config = dict(
    hop_length=160,
    norm='rmsnorm',
    hidden_act='relu',
    inner_norm=False,
    subsampling=4,
    nesterov=True,
    lr_schedule='linear',
)
Rows from block 2 of a small sound classifier, named by matrix and row number. Rows with one number belong to one neuron. Each number is 128 + 24 x the weight over its row's rms, rounded and kept within 0 to 255. All counts start at 0. Numbers have three digits each.
After each neuron's rows are labels from the 100 clips, of 14848, where the neuron reaches its highest value: "responds to" is what is common among them; "loudest" is the band of the loudest frequency at the time of the peak. Only what is clearly more common there than usual is listed. The data: read English sentences (LibriTTS-R).
# fc1: first MLP up (model.blocks.2.ff1.fc1.weight, 640x160), inputs 0-159
# fc2: first MLP down (model.blocks.2.ff1.fc2.weight, 160x640, transposed), outputs 0-159

fc1.359:132147134121149116149115114090196111112095145136135120129111115138157114121103122099093121137131124117150177138113135118139112147136099099098139135100136148139148165134098133150124121121110101138157125169098101107098153111182138129115181118110161140124108116159143119071139148141110187095129119100094144129094104114123112121103152120088156067118122122074135149140054145097134133147103124152124182152133103146133101140155154079159106131127133123081151134107141106134109131119141150
fc2.359:106127110134125129134110103105181132142147112137090140127160109143096119148123117124104098126087095100136146140136130115121153129091141087147202157120153135126128121180127107074107123148116122118130120164143130134069154102085122083135125108151101078093109091126164163142128139096132161144181165139122089087129126135146136155157132125158149109124169127144146113133128099129106120154122139109134126149094140109127151144085118132154125164094095115139121133133134114098193154088136143
responds to: voice: female
loudest: 500 to 1000 Hz

fc1.634:129121098130161144109090109138061122156098122115150108134124146095117143090138112119099131140128114103078159142120105103133121125123129150112133118121138140102139070093114153157120116089077091148154094098131089117072140111143110146132083148144124106106115117153133124097082092137145097093150098129110136138165144134138132125093116142129113155087140156132121153127176165116147142129119117076112095156067111156124091116163109161136092100109116125120128123113110128078102130126100134
fc2.634:122123135105075114095076084172141153158106126126136119128127095140136102117106132112163061087150102137170111117160117116134131152135137146121113124116119136133138119133127134118141135103137111159075111130151166157142174086175099126166112104135140142142126134099154132125095142124139149121141124167085156124139133093120167093107083143145173121175146102138118113107118122132148153172135138119167113153176132079113143075127124097093113105127115132150121117130166137160099116126157112
responds to: voice: male
loudest: 500 to 1000 Hz

fc1.96:090144122100143127119143146133126095145133126157116119139154091127113202120159167119109105132098124108155160178137121110112106096116153122166156115081152149101168118121134113108116143103177146104111141136132112110126111101144102150118126154142173161153124130173167107123133095106202104139109155159123144140156081120109093123142104104055101119121092116117123134157143122140119105147122147116122155144130121127104124152115135123131089101155164118166138139124144153130143159133156077
fc2.96:178114142150100159107136168099135108121077123128121142150132106144126116098112150163064119151140104141150099110157109106156107090126102138151082154134125072152101130158139124173132107117145094130144116106161098145113132133105130136133110090145111126049136130115136133116113143141141127140156139118110146124093149087100150073126135112131092116122069111146121152112117153100131156144096172120100108131121120132098137152120117111106108120130109135124140137129141181110150148105201103
responds to: voice: female
loudest: 250 to 500 Hz

fc1.206:100098074100143145161135130121144125084155148181125125122158112141128137120108134138146167168126104152127130101114109148148150148103113127098092149124132138127118124114080122103144079074130131118150170126115104164148100129118115106148110121118142098109120074100096128153141096091139143146109111079130133134123167116120128125164132109118151137097140099085165086090091137091152179124102153136096132087106113139147149136137160174147116151107130159112092122108143114077146142139155129
fc2.206:142117168134101115149110112106168114129143157133135150111132123148107132138116135104076135134131143135127140137113121116103151116062145117111097127132116121074173126137133133168135101127156161157118109166141113064074098103092132133108120105105144143135136134140152131163126134160125146150115166173148153122126111133128111119123111167136140155129099142106120153163120101114106098117106140140087132142111126124099171124076192102164095154113126167104113148138111097131097055161158137
responds to: voice: female
loudest: 4000 to 8000 Hz

fc1.35:123151134148145142132127102148133147157121152130070082143170160126137122194102098134127121111148141102123127166156131097101142124153098098140071090119174108144113085124133150178129136105157146162121107167163143154094125131126143129154145134137129145146077154150151150069129124123155133150126105078123122164120147177167127085101083118138136139104091129101148137112110093121148136123129147136098122103123132131128135128165118117144104107141155127125125159101092137149173152138140164
fc2.35:114111128140139105122151144115126132133139157154088141071121141119162124129096115147108128157143131172109197151127135119159112129161162176164100115081110126177107138103148150060100134129140092153083159179118154155123162164118135082141149112110167150097131090156127105076147103095134126135114097148128110123117169115119095135119136121138125138110138158151126133090124082136114141160120133142145120132098136133145133085134130111107146138110141088095096140126112117149104126091110132
responds to: voice: female
loudest: 250 to 500 Hz

fc1.159:108149152143136115132153134151197106131107179142138174181132099120129109127145130151125192164131169137088152117116079104102142123132108120099166119099090107129178120142128132143122091139102119121130141103152117103138155149125085149059176146107117089088159140109123129128188109146125121158149124119135130162118116124139124137110153123163124120147160159138125153130163118116069113109121172133118097113091097165147130121119112146118143129133142134152157105110139106138119105118123119
fc2.159:121116132116148120104144140092139148126102098106156143100131100123130141107146115104180114113158130113160113104159126132115110095132110116144101179142155143109123098172130152114188066102143129151142094148094149146126133105139119119085141109162126196135136142092115099163112177196110145151151123136135120119156141167127125117139164141119103127137077122121140105143138149112138139111157163116187103126171136140127105137105106097139124135108145134118136127133181164122165126150154161
responds to: voice: female
loudest: 250 to 500 Hz

fc1.407:141163108127146119161168161128127083115095177183158125125103091125096138149136147147157133160131121133090124120147114133128100174090160147134125157143167157116138098131090143112116139129118109130088118109165123149130125138130133126107152123114146105140113159101162130119127096142120152134126152131134135107104159161142141142154128183107120080092080116167090116135158140121124127177130132060100136125066137135131107135091099081123115102162133130114137156126144119138105122191113114
fc2.407:091109168090135088136143138124091127110118103149161111155139096109099090162163120146121121118147143133137147128131130141128134151136084139091119175074091108186131098158125119096093128141110115127130088097162143133106123152132128132130125135144139154101102118140125139153090079098128120146119171110077104147120072112131150115119091100116130130149110099144114096126104128134188142067138121125157133126163137118136121154118082112141116095145135121123115145175131135150140184087142115
responds to: voice: male
loudest: 250 to 500 Hz

fc1.220:117149115150140164116104123107144104164110138097072154137105110118174100107122134134113148191185114092105113155113113130120113107106099131123130093093087144148139110110120170154155130145157116125074143141149127127104097105129152200156119136087092139166181116125174152142124100096122136134095173139086130085107126159118137128107125120127118134139117104133165130106128126118153138085119108156127155133107158132135112125094117139144114111159118139153113123105093152079117111103116117
fc2.220:154106137112098143125131104163151121133113130091117113141114159141170131113108143146095133117117161130146103136112136136093097171136139123147149112086112090137146127152139128086100109156091129127145101126163105137145128177123144153085166150123109128144129161144111124152101131078137129140116137132111089150148090095164095150142161135111110117155168128113093150160114139094090157143105168151175202137129099122142136099121147158174113114129123115142152072135127141068157104121134114
responds to: voice: male
loudest: 500 to 1000 Hz

fc1.389:127121130125092162132123054149131122138142122127143142177125150073111115132116163109088120152171110113158131154130125096146160047126119168126115096127172174148092106122150165121113134148128114109160156190111140106119125125165107123120128129119121159129128129151143106119123126135108118138094126129147161094117137101117095111123154149177104144116115138076141156100134098115172161144131172113116124148102155145132149118102120101151146136115138112116169181152128110158141157118136142
fc2.389:122091148159197140102163127093110118148150121117170122120146094134131124113117126123127132146099095102108111124120142117137156111135130116126147138061140074151155131183138137165140081147125096149102124144143125161118128071163133121163144116134148154128132188091132128090154110091136097151096124130121117113152091147144154080124162119140164121149116103142119158100118158138113150140167131091094130110089143153127135145145082098109152154134136150138164114128130112148124103107083125
responds to: voice: female
loudest: 250 to 500 Hz

fc1.472:137119145160150126091107147168126085114137116147156115144143136134092150168128160114107137198099122092136131137112136148100192159107100167117118114124142124154093151123188114127172087155149123137150107091152137087125131153103155143117144111110156164115121076124123153126161166153086137164182158147107099157167102118117140111124131112128103107138089136102131095128114111124112116116130105153141154129156108132116162163128148128150131143136137089080148118109095132124147149131119145
fc2.472:128190157125138130114101121094112157159108157142119120095127156105152143104158135151147176124171079120088108115085138148140129140142126102133077107091118088087128157124158128122122125143106162158117148156135144178094094102094128105132132149111127133129126175108147194134175129126134106112129079105162146146159124179144117130091108102121100140136155096148142123131131139122136125134164155125112123135174141123188143119129131117128160132111112104094144116159111119132101158102135150
responds to: voice: female
loudest: 4000 to 8000 Hz

fc1.279:102132102084090121150084062140108164141148137088135160171143133126094137128095114164123113106125166145113136140109133142163106107106112150157132097121119120118119130117162167105135095090109118132133113084108125188140114102090127155142126137114126141119146153143167090128107111117156110152095099169131147121173105153125144168123128116080128132139135144120144118115110133171121164138103142115148162106149112144083125107147097146097125122107124122137125073159148111096120134085067132
fc2.279:108105078128122136118093094110113175131123116123141060139131074099122100119151105100089133091142118160103169130149161102121161136165126103133124124147125139162119143109165154126160097119128174103148108105138154105117141100110137144170116145116064094102146108106141150141140125159165097111117137113124147143110147098136149141150151158164128108130139115121157113141118106115136103122134093162092110111143124109083129093157135101095145150124169148129158187145122141115101101138166149
responds to: voice: male
loudest: 250 to 500 Hz

fc1.457:116158117126147101125083162150134151120137129110143087156190136093148135161137120157092167151106120136115141085120164095125139075130121126133159086139114155132097153122108148088144157155108111138118159146126134143120126145102135155130161120137115133112130156126095135101086157150141093092096127138129089100114092139123128113112153184134116084129093132125082158151153122138134154118133159166144188099111147166127108148112135123144116141162092132111140137186162121106137139107096099
fc2.457:091087121144106156099163162109151114145107114110151102134127148122134118120131143119127122194143090142127119121149114100142122150139121105107163132107140105133081105159117123125136137127095097113122105096139077119159110158091133110138111117140110074102110156118118163142141095153106132173117100096111117123154159115153117138090122108162180114098183131153132124202100146117151119124167101116118107132104115155160131134102093120128171135098148132128120135095102149094077106123163135
responds to: voice: male
loudest: 4000 to 8000 Hz

fc1.20:167143115128154143141098121105129120150129173091122164159147152072137130150144135128103103131149147095148123114164118100146104145119109161145132127113123136105153101135141132106123169100176146104163092136131135107157122143118137093175161149131102145163090137095115135153157132122139136140107103106115176173139091105103078118187094144113094098108142131142127130143102138119083130147138118103157143113180174147126129171148141123144115092126124135153145178141134142155153117102177124
fc2.20:184130128156139104132077163144105104147107116125097126117136156132104122102163126164133096116124152104103150116116118139145135121157114135142178149073145126112072140126101139149141108113126101123158117125114118158130148150125140145139127137166144133143118124128147114108131130132139111179175144187169116106158134106170114123138086094124146133117079112149116175085139173164173165132128175175125137166146091116090145079134111130115129153128158122146163119108120110161123117129109114
responds to: voice: female
loudest: 500 to 1000 Hz

fc1.446:108126171129125122131149133173094152095111142145122139146151107142139136115139125174085083097171126124140159144160151113132116153125119181126113094089119118131169121109122196138120083133160158095090150160132135139129116142142101108141111124160101131113166135107130111192126195131137077109113088117118152100123129114132151094105096129155113105091150135138119138098136153114102102192137137093126147144159135117119131144128125159122125088145133138130100168104138110104117123097123134
fc2.446:173111106145123116157144151123133084113176139124127106166135149156056137130116150153142097089134142160055107130116121118147102143131138112119092118102111135140128137165121102113149150138135154170110132115146145147143166121134124158104109121082147224120115140157112131081097128132099178172132099167126110153151149101135142100137124131192157131108126104113101137113135121119146129131138121159120103154091127151145148126119112140135138152128102128131117095166102123141137152145110153
responds to: voice: male
loudest: 250 to 500 Hz

fc1.137:163157117179139152118146113125107150120128123097146104166162155124109119100120124118133131154101133141147144108091111138089107150125130133151131119138146124101102108141095154160130133167110084113129173170144142147123094109180083116125140126136143176118073117150092140146101146098121081152123114105169141115106102172116139114167100102130131141083103113080143134129090127137133113123146129169162148097119172108143128146176147112134098136172090149129102115090116139174142127137145102
fc2.137:117112153125093126112127173189129152155137115121141164098128153095094173087110093150117132122153106099145084105150121134149163139175134138124158179149125142153130080119139101132096096104138140123136108161180105124103139101141142137119114133148098175153147129123166133084135191095132127126133115102126102119114112119117115102135116113105098124139172097134154136131153118108142056145159111107136144146094156116171128143161143092125147126083106118126125127141129129111103120140113165
responds to: voice: female
loudest: 4000 to 8000 Hz

fc1.230:145103125137124124106138152111094137101141137133107129114127143114123095070155157158132150120124096089144131129133121139145172108120138131089094151139132103116182124115098113100125105138100118151139104137126113145120129130086126136134110116129118134074127075139141116087098104138133118093122094122122106074137149147125103112178147140120093079099112170154147130117100114124135102146137126153121101123095100179107089095119104126186107146106115105082116077102124099162102179097135161
fc2.230:084135128104116115119133108151105180131148121138121048128116159096149109111143132142127100120169099125143154101148105124128129139082139135129126135117146152140132108117141138150131153104150152130076140108107142132125170095165141164154134123150132152156130109135149124157140101121151161086118145154105114162137135111170118109099132105156224100123137120110123111116119148133133100144125088062135108100140142087106165109125114119131145146164142119138116144066129154080132107143117120
responds to: voice: male
loudest: 4000 to 8000 Hz