A small sound classifier, trained from scratch.
Training: 4500 steps, batches of 512, held-out accuracy 99%.
Rows from block 3 of a small sound classifier, named by matrix and row number. Rows with one number belong to one neuron. Each number is 128 + 32 x the weight over its row's rms, rounded and kept within 0 to 255. All counts start at 0. Numbers have three digits each. After the name is the row's rms in percent of the matrix's.
After each neuron's rows are labels from the 100 clips, of 14848, where the neuron reaches its highest value: "responds to" is what is common among them. Only what is clearly more common there than usual is listed. The data: read English sentences (LibriTTS-R). In brackets: how many of the 100.
# fc1: first MLP up (model.blocks.3.ff1.fc1.weight, 640x160), inputs 0-159
# fc2: first MLP down (model.blocks.3.ff1.fc2.weight, 160x640, transposed), outputs 0-159

fc1.297 122:093118066088130174144136169124130119134170146094170109150157112095091140157100182139103155136107151128100135148102167076106130104137114086140111082129115094138153157155065129093108146091080115136098122074111135059151211114168144185092061116192128185134132114161178148140131062152170130162141109122148085093151139131127112131183067059124153077170125123153141154190135139133087126141222072126114072140108167134090140130121094142127159163127142131117088161121083163132081167172122151
fc2.297 116:118132139160094086116118152114123140118126129104159115120222168145091133067110120096126105129152110105159150169059165110100159152118120140082117088129131195152138151162117133117104175184175176121191169169116126182107116170134160129133187180150146122102191085155139160126115098144082206147089118147081132113059151176093130114140110131159145116133165114154154143140169155131105091117128139146164055148198119142157071109106172094144156118076155080102180129107106127204099089106160126
responds to: voice: male (93)

fc1.300 111:118106148117163143158172117178110107117098172108122140154229155090105208071105146150152128203112164137169148117137109177155167065108150113135097089181113134101082152088129102109114184128079151159069106189141115129119168144105106151153149127135107102089099176114143120156139084059078024090148141142166164072165095122183124193124148139083132171074159118163112122145136104110150134117182145139126170112091128139113150140113190124107107173145103145138140113168148113130124142126138119
fc2.300 105:203162133090115143082130137126113160130131134106135107082002165143106103143121167099148138150105110122109176048082050145093121179133112152159125130143137098111143174165152105088084130151125073103167136095097150175130137109094145144110076121101109155146113090190158098150102188132158134166074162078097131181108159142173181114074124150135141076113119162068083156131124148132181165146103109155078156105098131134093149082104109124086076134124134093169165115120102124114103137111091151
responds to: voice: female (86)

fc1.533 094:106155140163079146138105114126157079114159115058116167149144109123134061129156087088140194159122070117174130169123134135191154094183106143064119109142089148137095129087197135076151147115142127077160179134135143124096093172089096160044150117170131153114148085129123156152103179094093131120152102105127141144096128119219133085075108134137145203163152116117105153126144093153103112096150093178102151084093123082098133179154139167096152147168119176096192166155134107128104126165136138
fc2.533 092:109115152129140099141120128089118102157153198139158089127109128107204139145185140085119159099107130132058119185091172112062190140124098121192117094151160127098132182125145122088101121167121141163192131105132193092106106134159180115094092091073126136139105130097112138204104153181126064140136098069140092114155082139136117178087152127110109125107112171109096152149138168093121115147150134061146142134181124161159156122128122127104173149161120146172158079084196139134136187110103196
responds to: voice: female (100)

fc1.426 106:113157135091126109149184138183123146110167171171080149133166121127076121103132180152108091131132125151143161126134086123128132128122147115087115119139130149148159104140143111147175131185138184093124132082127183122098123054113142113158126087087108073116207083172078102075114105108100112144141089077102208149106169081113143152141138094167122117077153121142110114173099183138096066091157107104149093129128165145028139205130165052107163113083149132125149127086141083126115171123153161
fc2.426 119:118081145196130112109174092106135114112110096132149105150128119180158116129137117142099092132130194098094191171140159083138123117125169092143138123113160090131109082098112200193119114150171079144116163083117113132131150124114124150087105120140127090159037101135129160172083057160124116109128160209130147042146131168116140176151146109188183137155138123134086104118091140095121191174040107161153140107150111158189124110138122168123152116147125105120161114163120072114204152111115139
responds to: voice: female (90)

fc1.377 068:138138131142130152113099123106141096082089143132132094154096102139174143069136168150090158129197070196184137085121152107135157150162115142125119094095118130104140155080139152185154103163162100153092089083111163168171135176141086127090169055136114099169151158181145044108119124115092127134158017131177161148180126134149176097147108152144134098168062127167145120154078138159154115098100129110127127130130150108156076141115068129094084108133173139094102139175095106118149165151081107
fc2.377 067:119074091113121081125112117184178109125105120155112187125127144103140137095119097143105120127095092144151092137144114083117148218156102162177175120133092099090127140143049067098076174068178068142160094106140237079131124133157175168108155124128161101132098091148098130123134101147104116152089187139131144087133105169082110107124161103170110118086066136116116087092117070105102118145135151143120094115142191100138176119106148113171110123099173111096121139174107135101137212138152131
responds to: voice: male (96)

fc1.159 065:115135112142143160130142158115144133128171056159080154150066113145091108148086115153149125099122119047090139139148146078137094145117126152103081135135143157078196090141168091138130115145158125108095075092114098082076075199147083142136217141161150114142164113191129167115141115030155140090082192118109155136107149132109136079103107105125180119142116081215128185169164124077134172105094148163144144090102130110107132184162148130150086119117122150108120125116137122108132131084113087
fc2.159 060:141148162097189078157122107149132093137108172125137164096089106100128174129191181086155149158168158120138143103119125113166068115042133118148075065165172110133061106102086100120165142143124088126165074082125184128175119175091166131081128130107162133134062095140167088088134118154073181184133126060114119136175101157141123136128131138127055175121099137188120088055085101103123117169109142136131126110170135132140126106155149155072174144095166084113134132122096111152132119120112105
responds to: voice: male (100)

fc1.178 144:127109138119171132106143107127109155144102133091137122135168128112090167157093118123085089152123125141135131048138146142106033149078164086128137131156153158125137077090111146107118113131139138085108120104045094133159125158150146175119157108123140159097103066101151148149104127123179115099123105090152108072165128123149140154149173119144161153225119115181083148144116135111162077083135032080121103171100109160066109111078160137076072137186161138139075068098116150167176159128087115
fc2.178 144:114139145152105108141088129151138141126082102105089137082074126095137125116175152128178153158122119114184082108135110150082139114111132141112129145112137113127192136143147130106114214118135147100073132170144149133143134231136103147116175188091135100156182088123092119116080137118109140128116088128149119093148131088152081122158155177150089095074126143047160143132129057092113103173139108159183084160135085109112130186126100196146207106141109121222126113152136089121135131135184064
responds to: voice: male (97)

fc1.313 094:068094147132150142091072116092108126110135085164162112096142093158128142176130146144171145092099083164113064146134101109213115160118144112149109109089078096105151183087136124156136114136233107127177127179106144106136116127120137135122163122147170154178116083113095117152163142124117154187170081119155106125064141155078170124072174124154110143130178114145142186111109145130115067102099167101142129124105096097149114106152108093157108095051146068142142129113166101174166102128123221
fc2.313 096:080165137098118112158107155087094156123079117147175131184114104063140096147195099131123120127106102106108105131151156138148123192111129134134134092126099124062130112084127018110103173166034157131143143102142127135143078104121088122116142129098132097161099060137140193071115146138141131122156112121124139148175096218086125166158120123142109151168119165112138168171136139122078114113105121119058084188146166153145118194137129191124127115153130171144150093144119149097161086106099193
responds to: voice: female (99)

fc1.73 095:104150111119227151118100128135134107112139170089098158134128086115152119062140156128139129131130143125172140142095124163225145128103092113137128193168112136159195163140090096137112088163123083118116113136188177121072143090128100100111116104100174122136132127121095119159080129153154124063116175086108107058129123114195135123210068146125092122168109150158128156179174116127157133133185090152111116172042124134134127075145182094139101138133186150159093120114075157165121140110166122
fc2.73 089:123161117177118136161138072098097177117141166250097137145058153149154109105094140116103096143160145128105168137097136133124130127042138106120185182120127130135073137124106125175143163116161102125109079139126193156117141129109104109178171160141051125098122115097125065133060193117054086169099153108133130180149086111116093125082182149112063156155155124080150114086114112170114137127161155125154135191118132117137089107142111152130189153122148109156094129119158098113117163124161125
responds to: voice: male (93)

fc1.302 165:097148148122149142177135104168158107068146139092144110110154139104096161126097125143153126152104165080131131128105109086165129151145118105139193137103141144180134142104196146201129094095130111122086139255127124159084141088137086127116144113095119176121135176075081138061114192184134131177130128139095077111132155126144130130114107108108112126121146125092123110148142157124126178176106209152142135137138092113119154129182175157091167125082159170090139111135189148091156141101052162
fc2.302 179:140145126102129163113129132115131120138138213101156180105134176188145143073172116124102167096135138112139082164137125121191096166148193120151123081107127125064155112131102045108104142098116094074129111016135097143146153116109144125117153160155124187143115094092104087095112177159113148134110062097134092178087131161105090110175109145109079121162114113164120145020144181141127137102120123124107133110153124097175119148105103130069199158121132160148148107101098100072115128112108101
responds to: voice: female (92)

fc1.110 059:143118151171128121175144138104074131161170138160078091099129129160143102103104136160113144142161158141214147191097156073085153161131185104127068070081140139138132125120143149105170117121125130093154122107127160125160112099131075132102089157118109087118116123091076084107109112093196098132110140133088105079092125127147064175108129134125136104140123143113165213189133151209078077082130108166144117168136129122098072176090143052177119089095120142094130201162132121130174116101136141
fc2.110 067:110109141103080118110137109164125138166195066111119132145083120156139133148079177106152098160130120128073149100132116139134151152130172133144122084166116114163143135130119145048174151094160131106141124125192172193164113109144116122094117192135115193136105113114048107134123145141111098131152133134160196090083152091173224096119143128187188115118106140141078120101155138133103134120131177085165073079139102147126125128106049099167146118144133181156113053142107100124186085078109146
responds to: voice: male (79)

fc1.16 114:150150182137180141087083069118113141089115116111181146106115145206077105096177095064130158122119099076118122161117199174063131131134105155109127110129153174136113208146096141143177168131117131071100084103137153120112126115105116131116125116189136101158062137140137133073093110158194160119154136122118116123079127119111137114084088172138147113150111090134182123124106176160125128153073106166164140187087130083120115126152136069133141154137141141085126104160130119124225205111130078
fc2.16 105:090132105142174111107111175134150105112218184141137140112106123162132136091123088169128147172152143068131166138118106080211133148129141151154137093136122097116171107143073105150149127170136071206098119129140200166113131143156111149110143163168144145117120121196092142183159159124108146143106111113138147090166113134175132112144205106163173177113124089202134109135132169099166111114171140084117127137087125209157122167126074159113210159117101149157142098131129137108134075196159123
responds to: voice: female (97)

fc1.230 090:183101110109121143054076173183123146110143157173191088105106173137143105139091133178168175163143106134146070226108133155158143138120131157133093132159118100104137094171061137126123138153154113140113073130133113077051136118149148174179111118129169112148166190151117104120100141141116088141149106082145145090122107125167137147199097139153118112111159151136076095152156116104109136143083139133090150097156108122106199102171135159139125133129130095209121189205093151102132082107169105
fc2.230 088:105145159118179105133165128137116246135142130127069137141114129140099173129156103075146104103150143185154143112135100139089163118112149106049169151148104082135157080104054065110120139144180122147103145131142123133069121168103068160157095161121151111145189136139156134162106146089167200156118135112131126167122125154091130064152163064087148058147127123150137134084137109076137157116118159089177116168123116135123049154121162160124159115150131148193059162135155132139126135094132085
responds to: voice: female (99)

fc1.139 086:113156196187161134108114142091126139105173129133111129151133096122051170128080139133071091094098125173098123102113151127186136127151144118128132131081153106165150131112147152150141068187114145182103102155114199111152154137128118111108141154093175104102178132133147105087097135135160079120119168126075131108082053140162213168166155100131130050086151156163172115124102148096131054101113180087160095119145130099081112139086126076100109126192115136148144082157066137153132106151175148
fc2.139 081:145096121086181115102144097110108114126147124145049103141144132146113109093125080136131153112120115128071134087188169117079075138145140172205128112075145128206111133105139100196141117119134134098169140059103133126125189135127127102151125168132130100129094113168111125112143153109141135132129149127101167122146083210094176149142043161160196150198141094133118088091135131177094095136153223123074171154142155168122129120160138157140151101143113097080122174181142115119123176094083150
responds to: voice: female (96)

fc1.301 073:176138134136140144124144118129123087146106176047162162113098096112130166127195188128129142149176125133170166133037164098137181111171149178156145091084146095107125119156085173156095170129111064146169126116151197172117067162166136083136152114160139092134098153163079094166090114167130110140158121106155157130100117125095055098164129101204144129123071129143116141140130151175156069134092152164135125087149149149112109116162108169120092115153117120112111101050165070145161161100140122
fc2.301 065:097070059171145109146123068118133115150139116173133142108196109180077149151187078121173125145146081097073119146168146143135146196113137163153156135119120107074170101097127167133129079062148103123154156120137157164115158120160127191172113128202132115101098143092168110140088110124136108103110158091115124080139120100110119108119149109091194141153086141129142171127172122142085143165185130081161053134069075143164190102106189134152100123176141124126099072090134163088128112150122117
responds to: voice: male (73)

fc1.400 123:133147090216147119104084151098100193084151129084170142137198086085111096150090166131128143147148152127082138139094131076140139121195102163173050148143176082113179177150156135161125153087106125157121081155149147175129134158097133154124160149101110144114151163107080066129100143102196181147122100116130090153158129158156131132086101157148052106151068124115110165100111139093134102132128178161103101105191155114158116098139155182127135073062134168109097170115131089107151094110134127
fc2.400 116:192101136069119164114116125114110116098127132126100012108148122112147185116114115170114183132098140062179164117133079125137121158107125171130135133170149127091099184119092122111135125140153190114120126051076125065129140071113137069145125146098167131103131133128077143172101149085099079122200067097151084144111139187115108126114069118095094122094096074153123158094093150087125125141181162164171113072160130137142145091103157160126096166104171098119098123125140116146123173131102183
responds to: voice: female (81)

fc1.92 086:123139149154116145125177102155065152142127138125081101108139155162127105113150173142109140121205158132163084095136149186131203099094156167095158132137098097134144057149110205115164099167138161075138139135137080147180204183122107116150130101160107099168095104109120187145094160114074176182145102106110082127136145092158096095096094096117109118118106115164167155112137135116152144102068134162110124145062124120135081163097112083181162156129109103170065195174120128096145143170144086
fc2.92 080:142055122103144133134130149084098127081185113142151154117104068098105112110090085164133111078124146149128140112099173146171189148130120155111132149111138199117206115091114131175121124094130089145170130143120207094134159137095054074091142126155108141085198167130141151163072150143168076183143157118175114179130132158094168117173103140191133165138116165122169089177134144134096101163106122158151163092135125221125155103129073143144135133103115155160173131112095151111137149120107189
responds to: voice: male (99)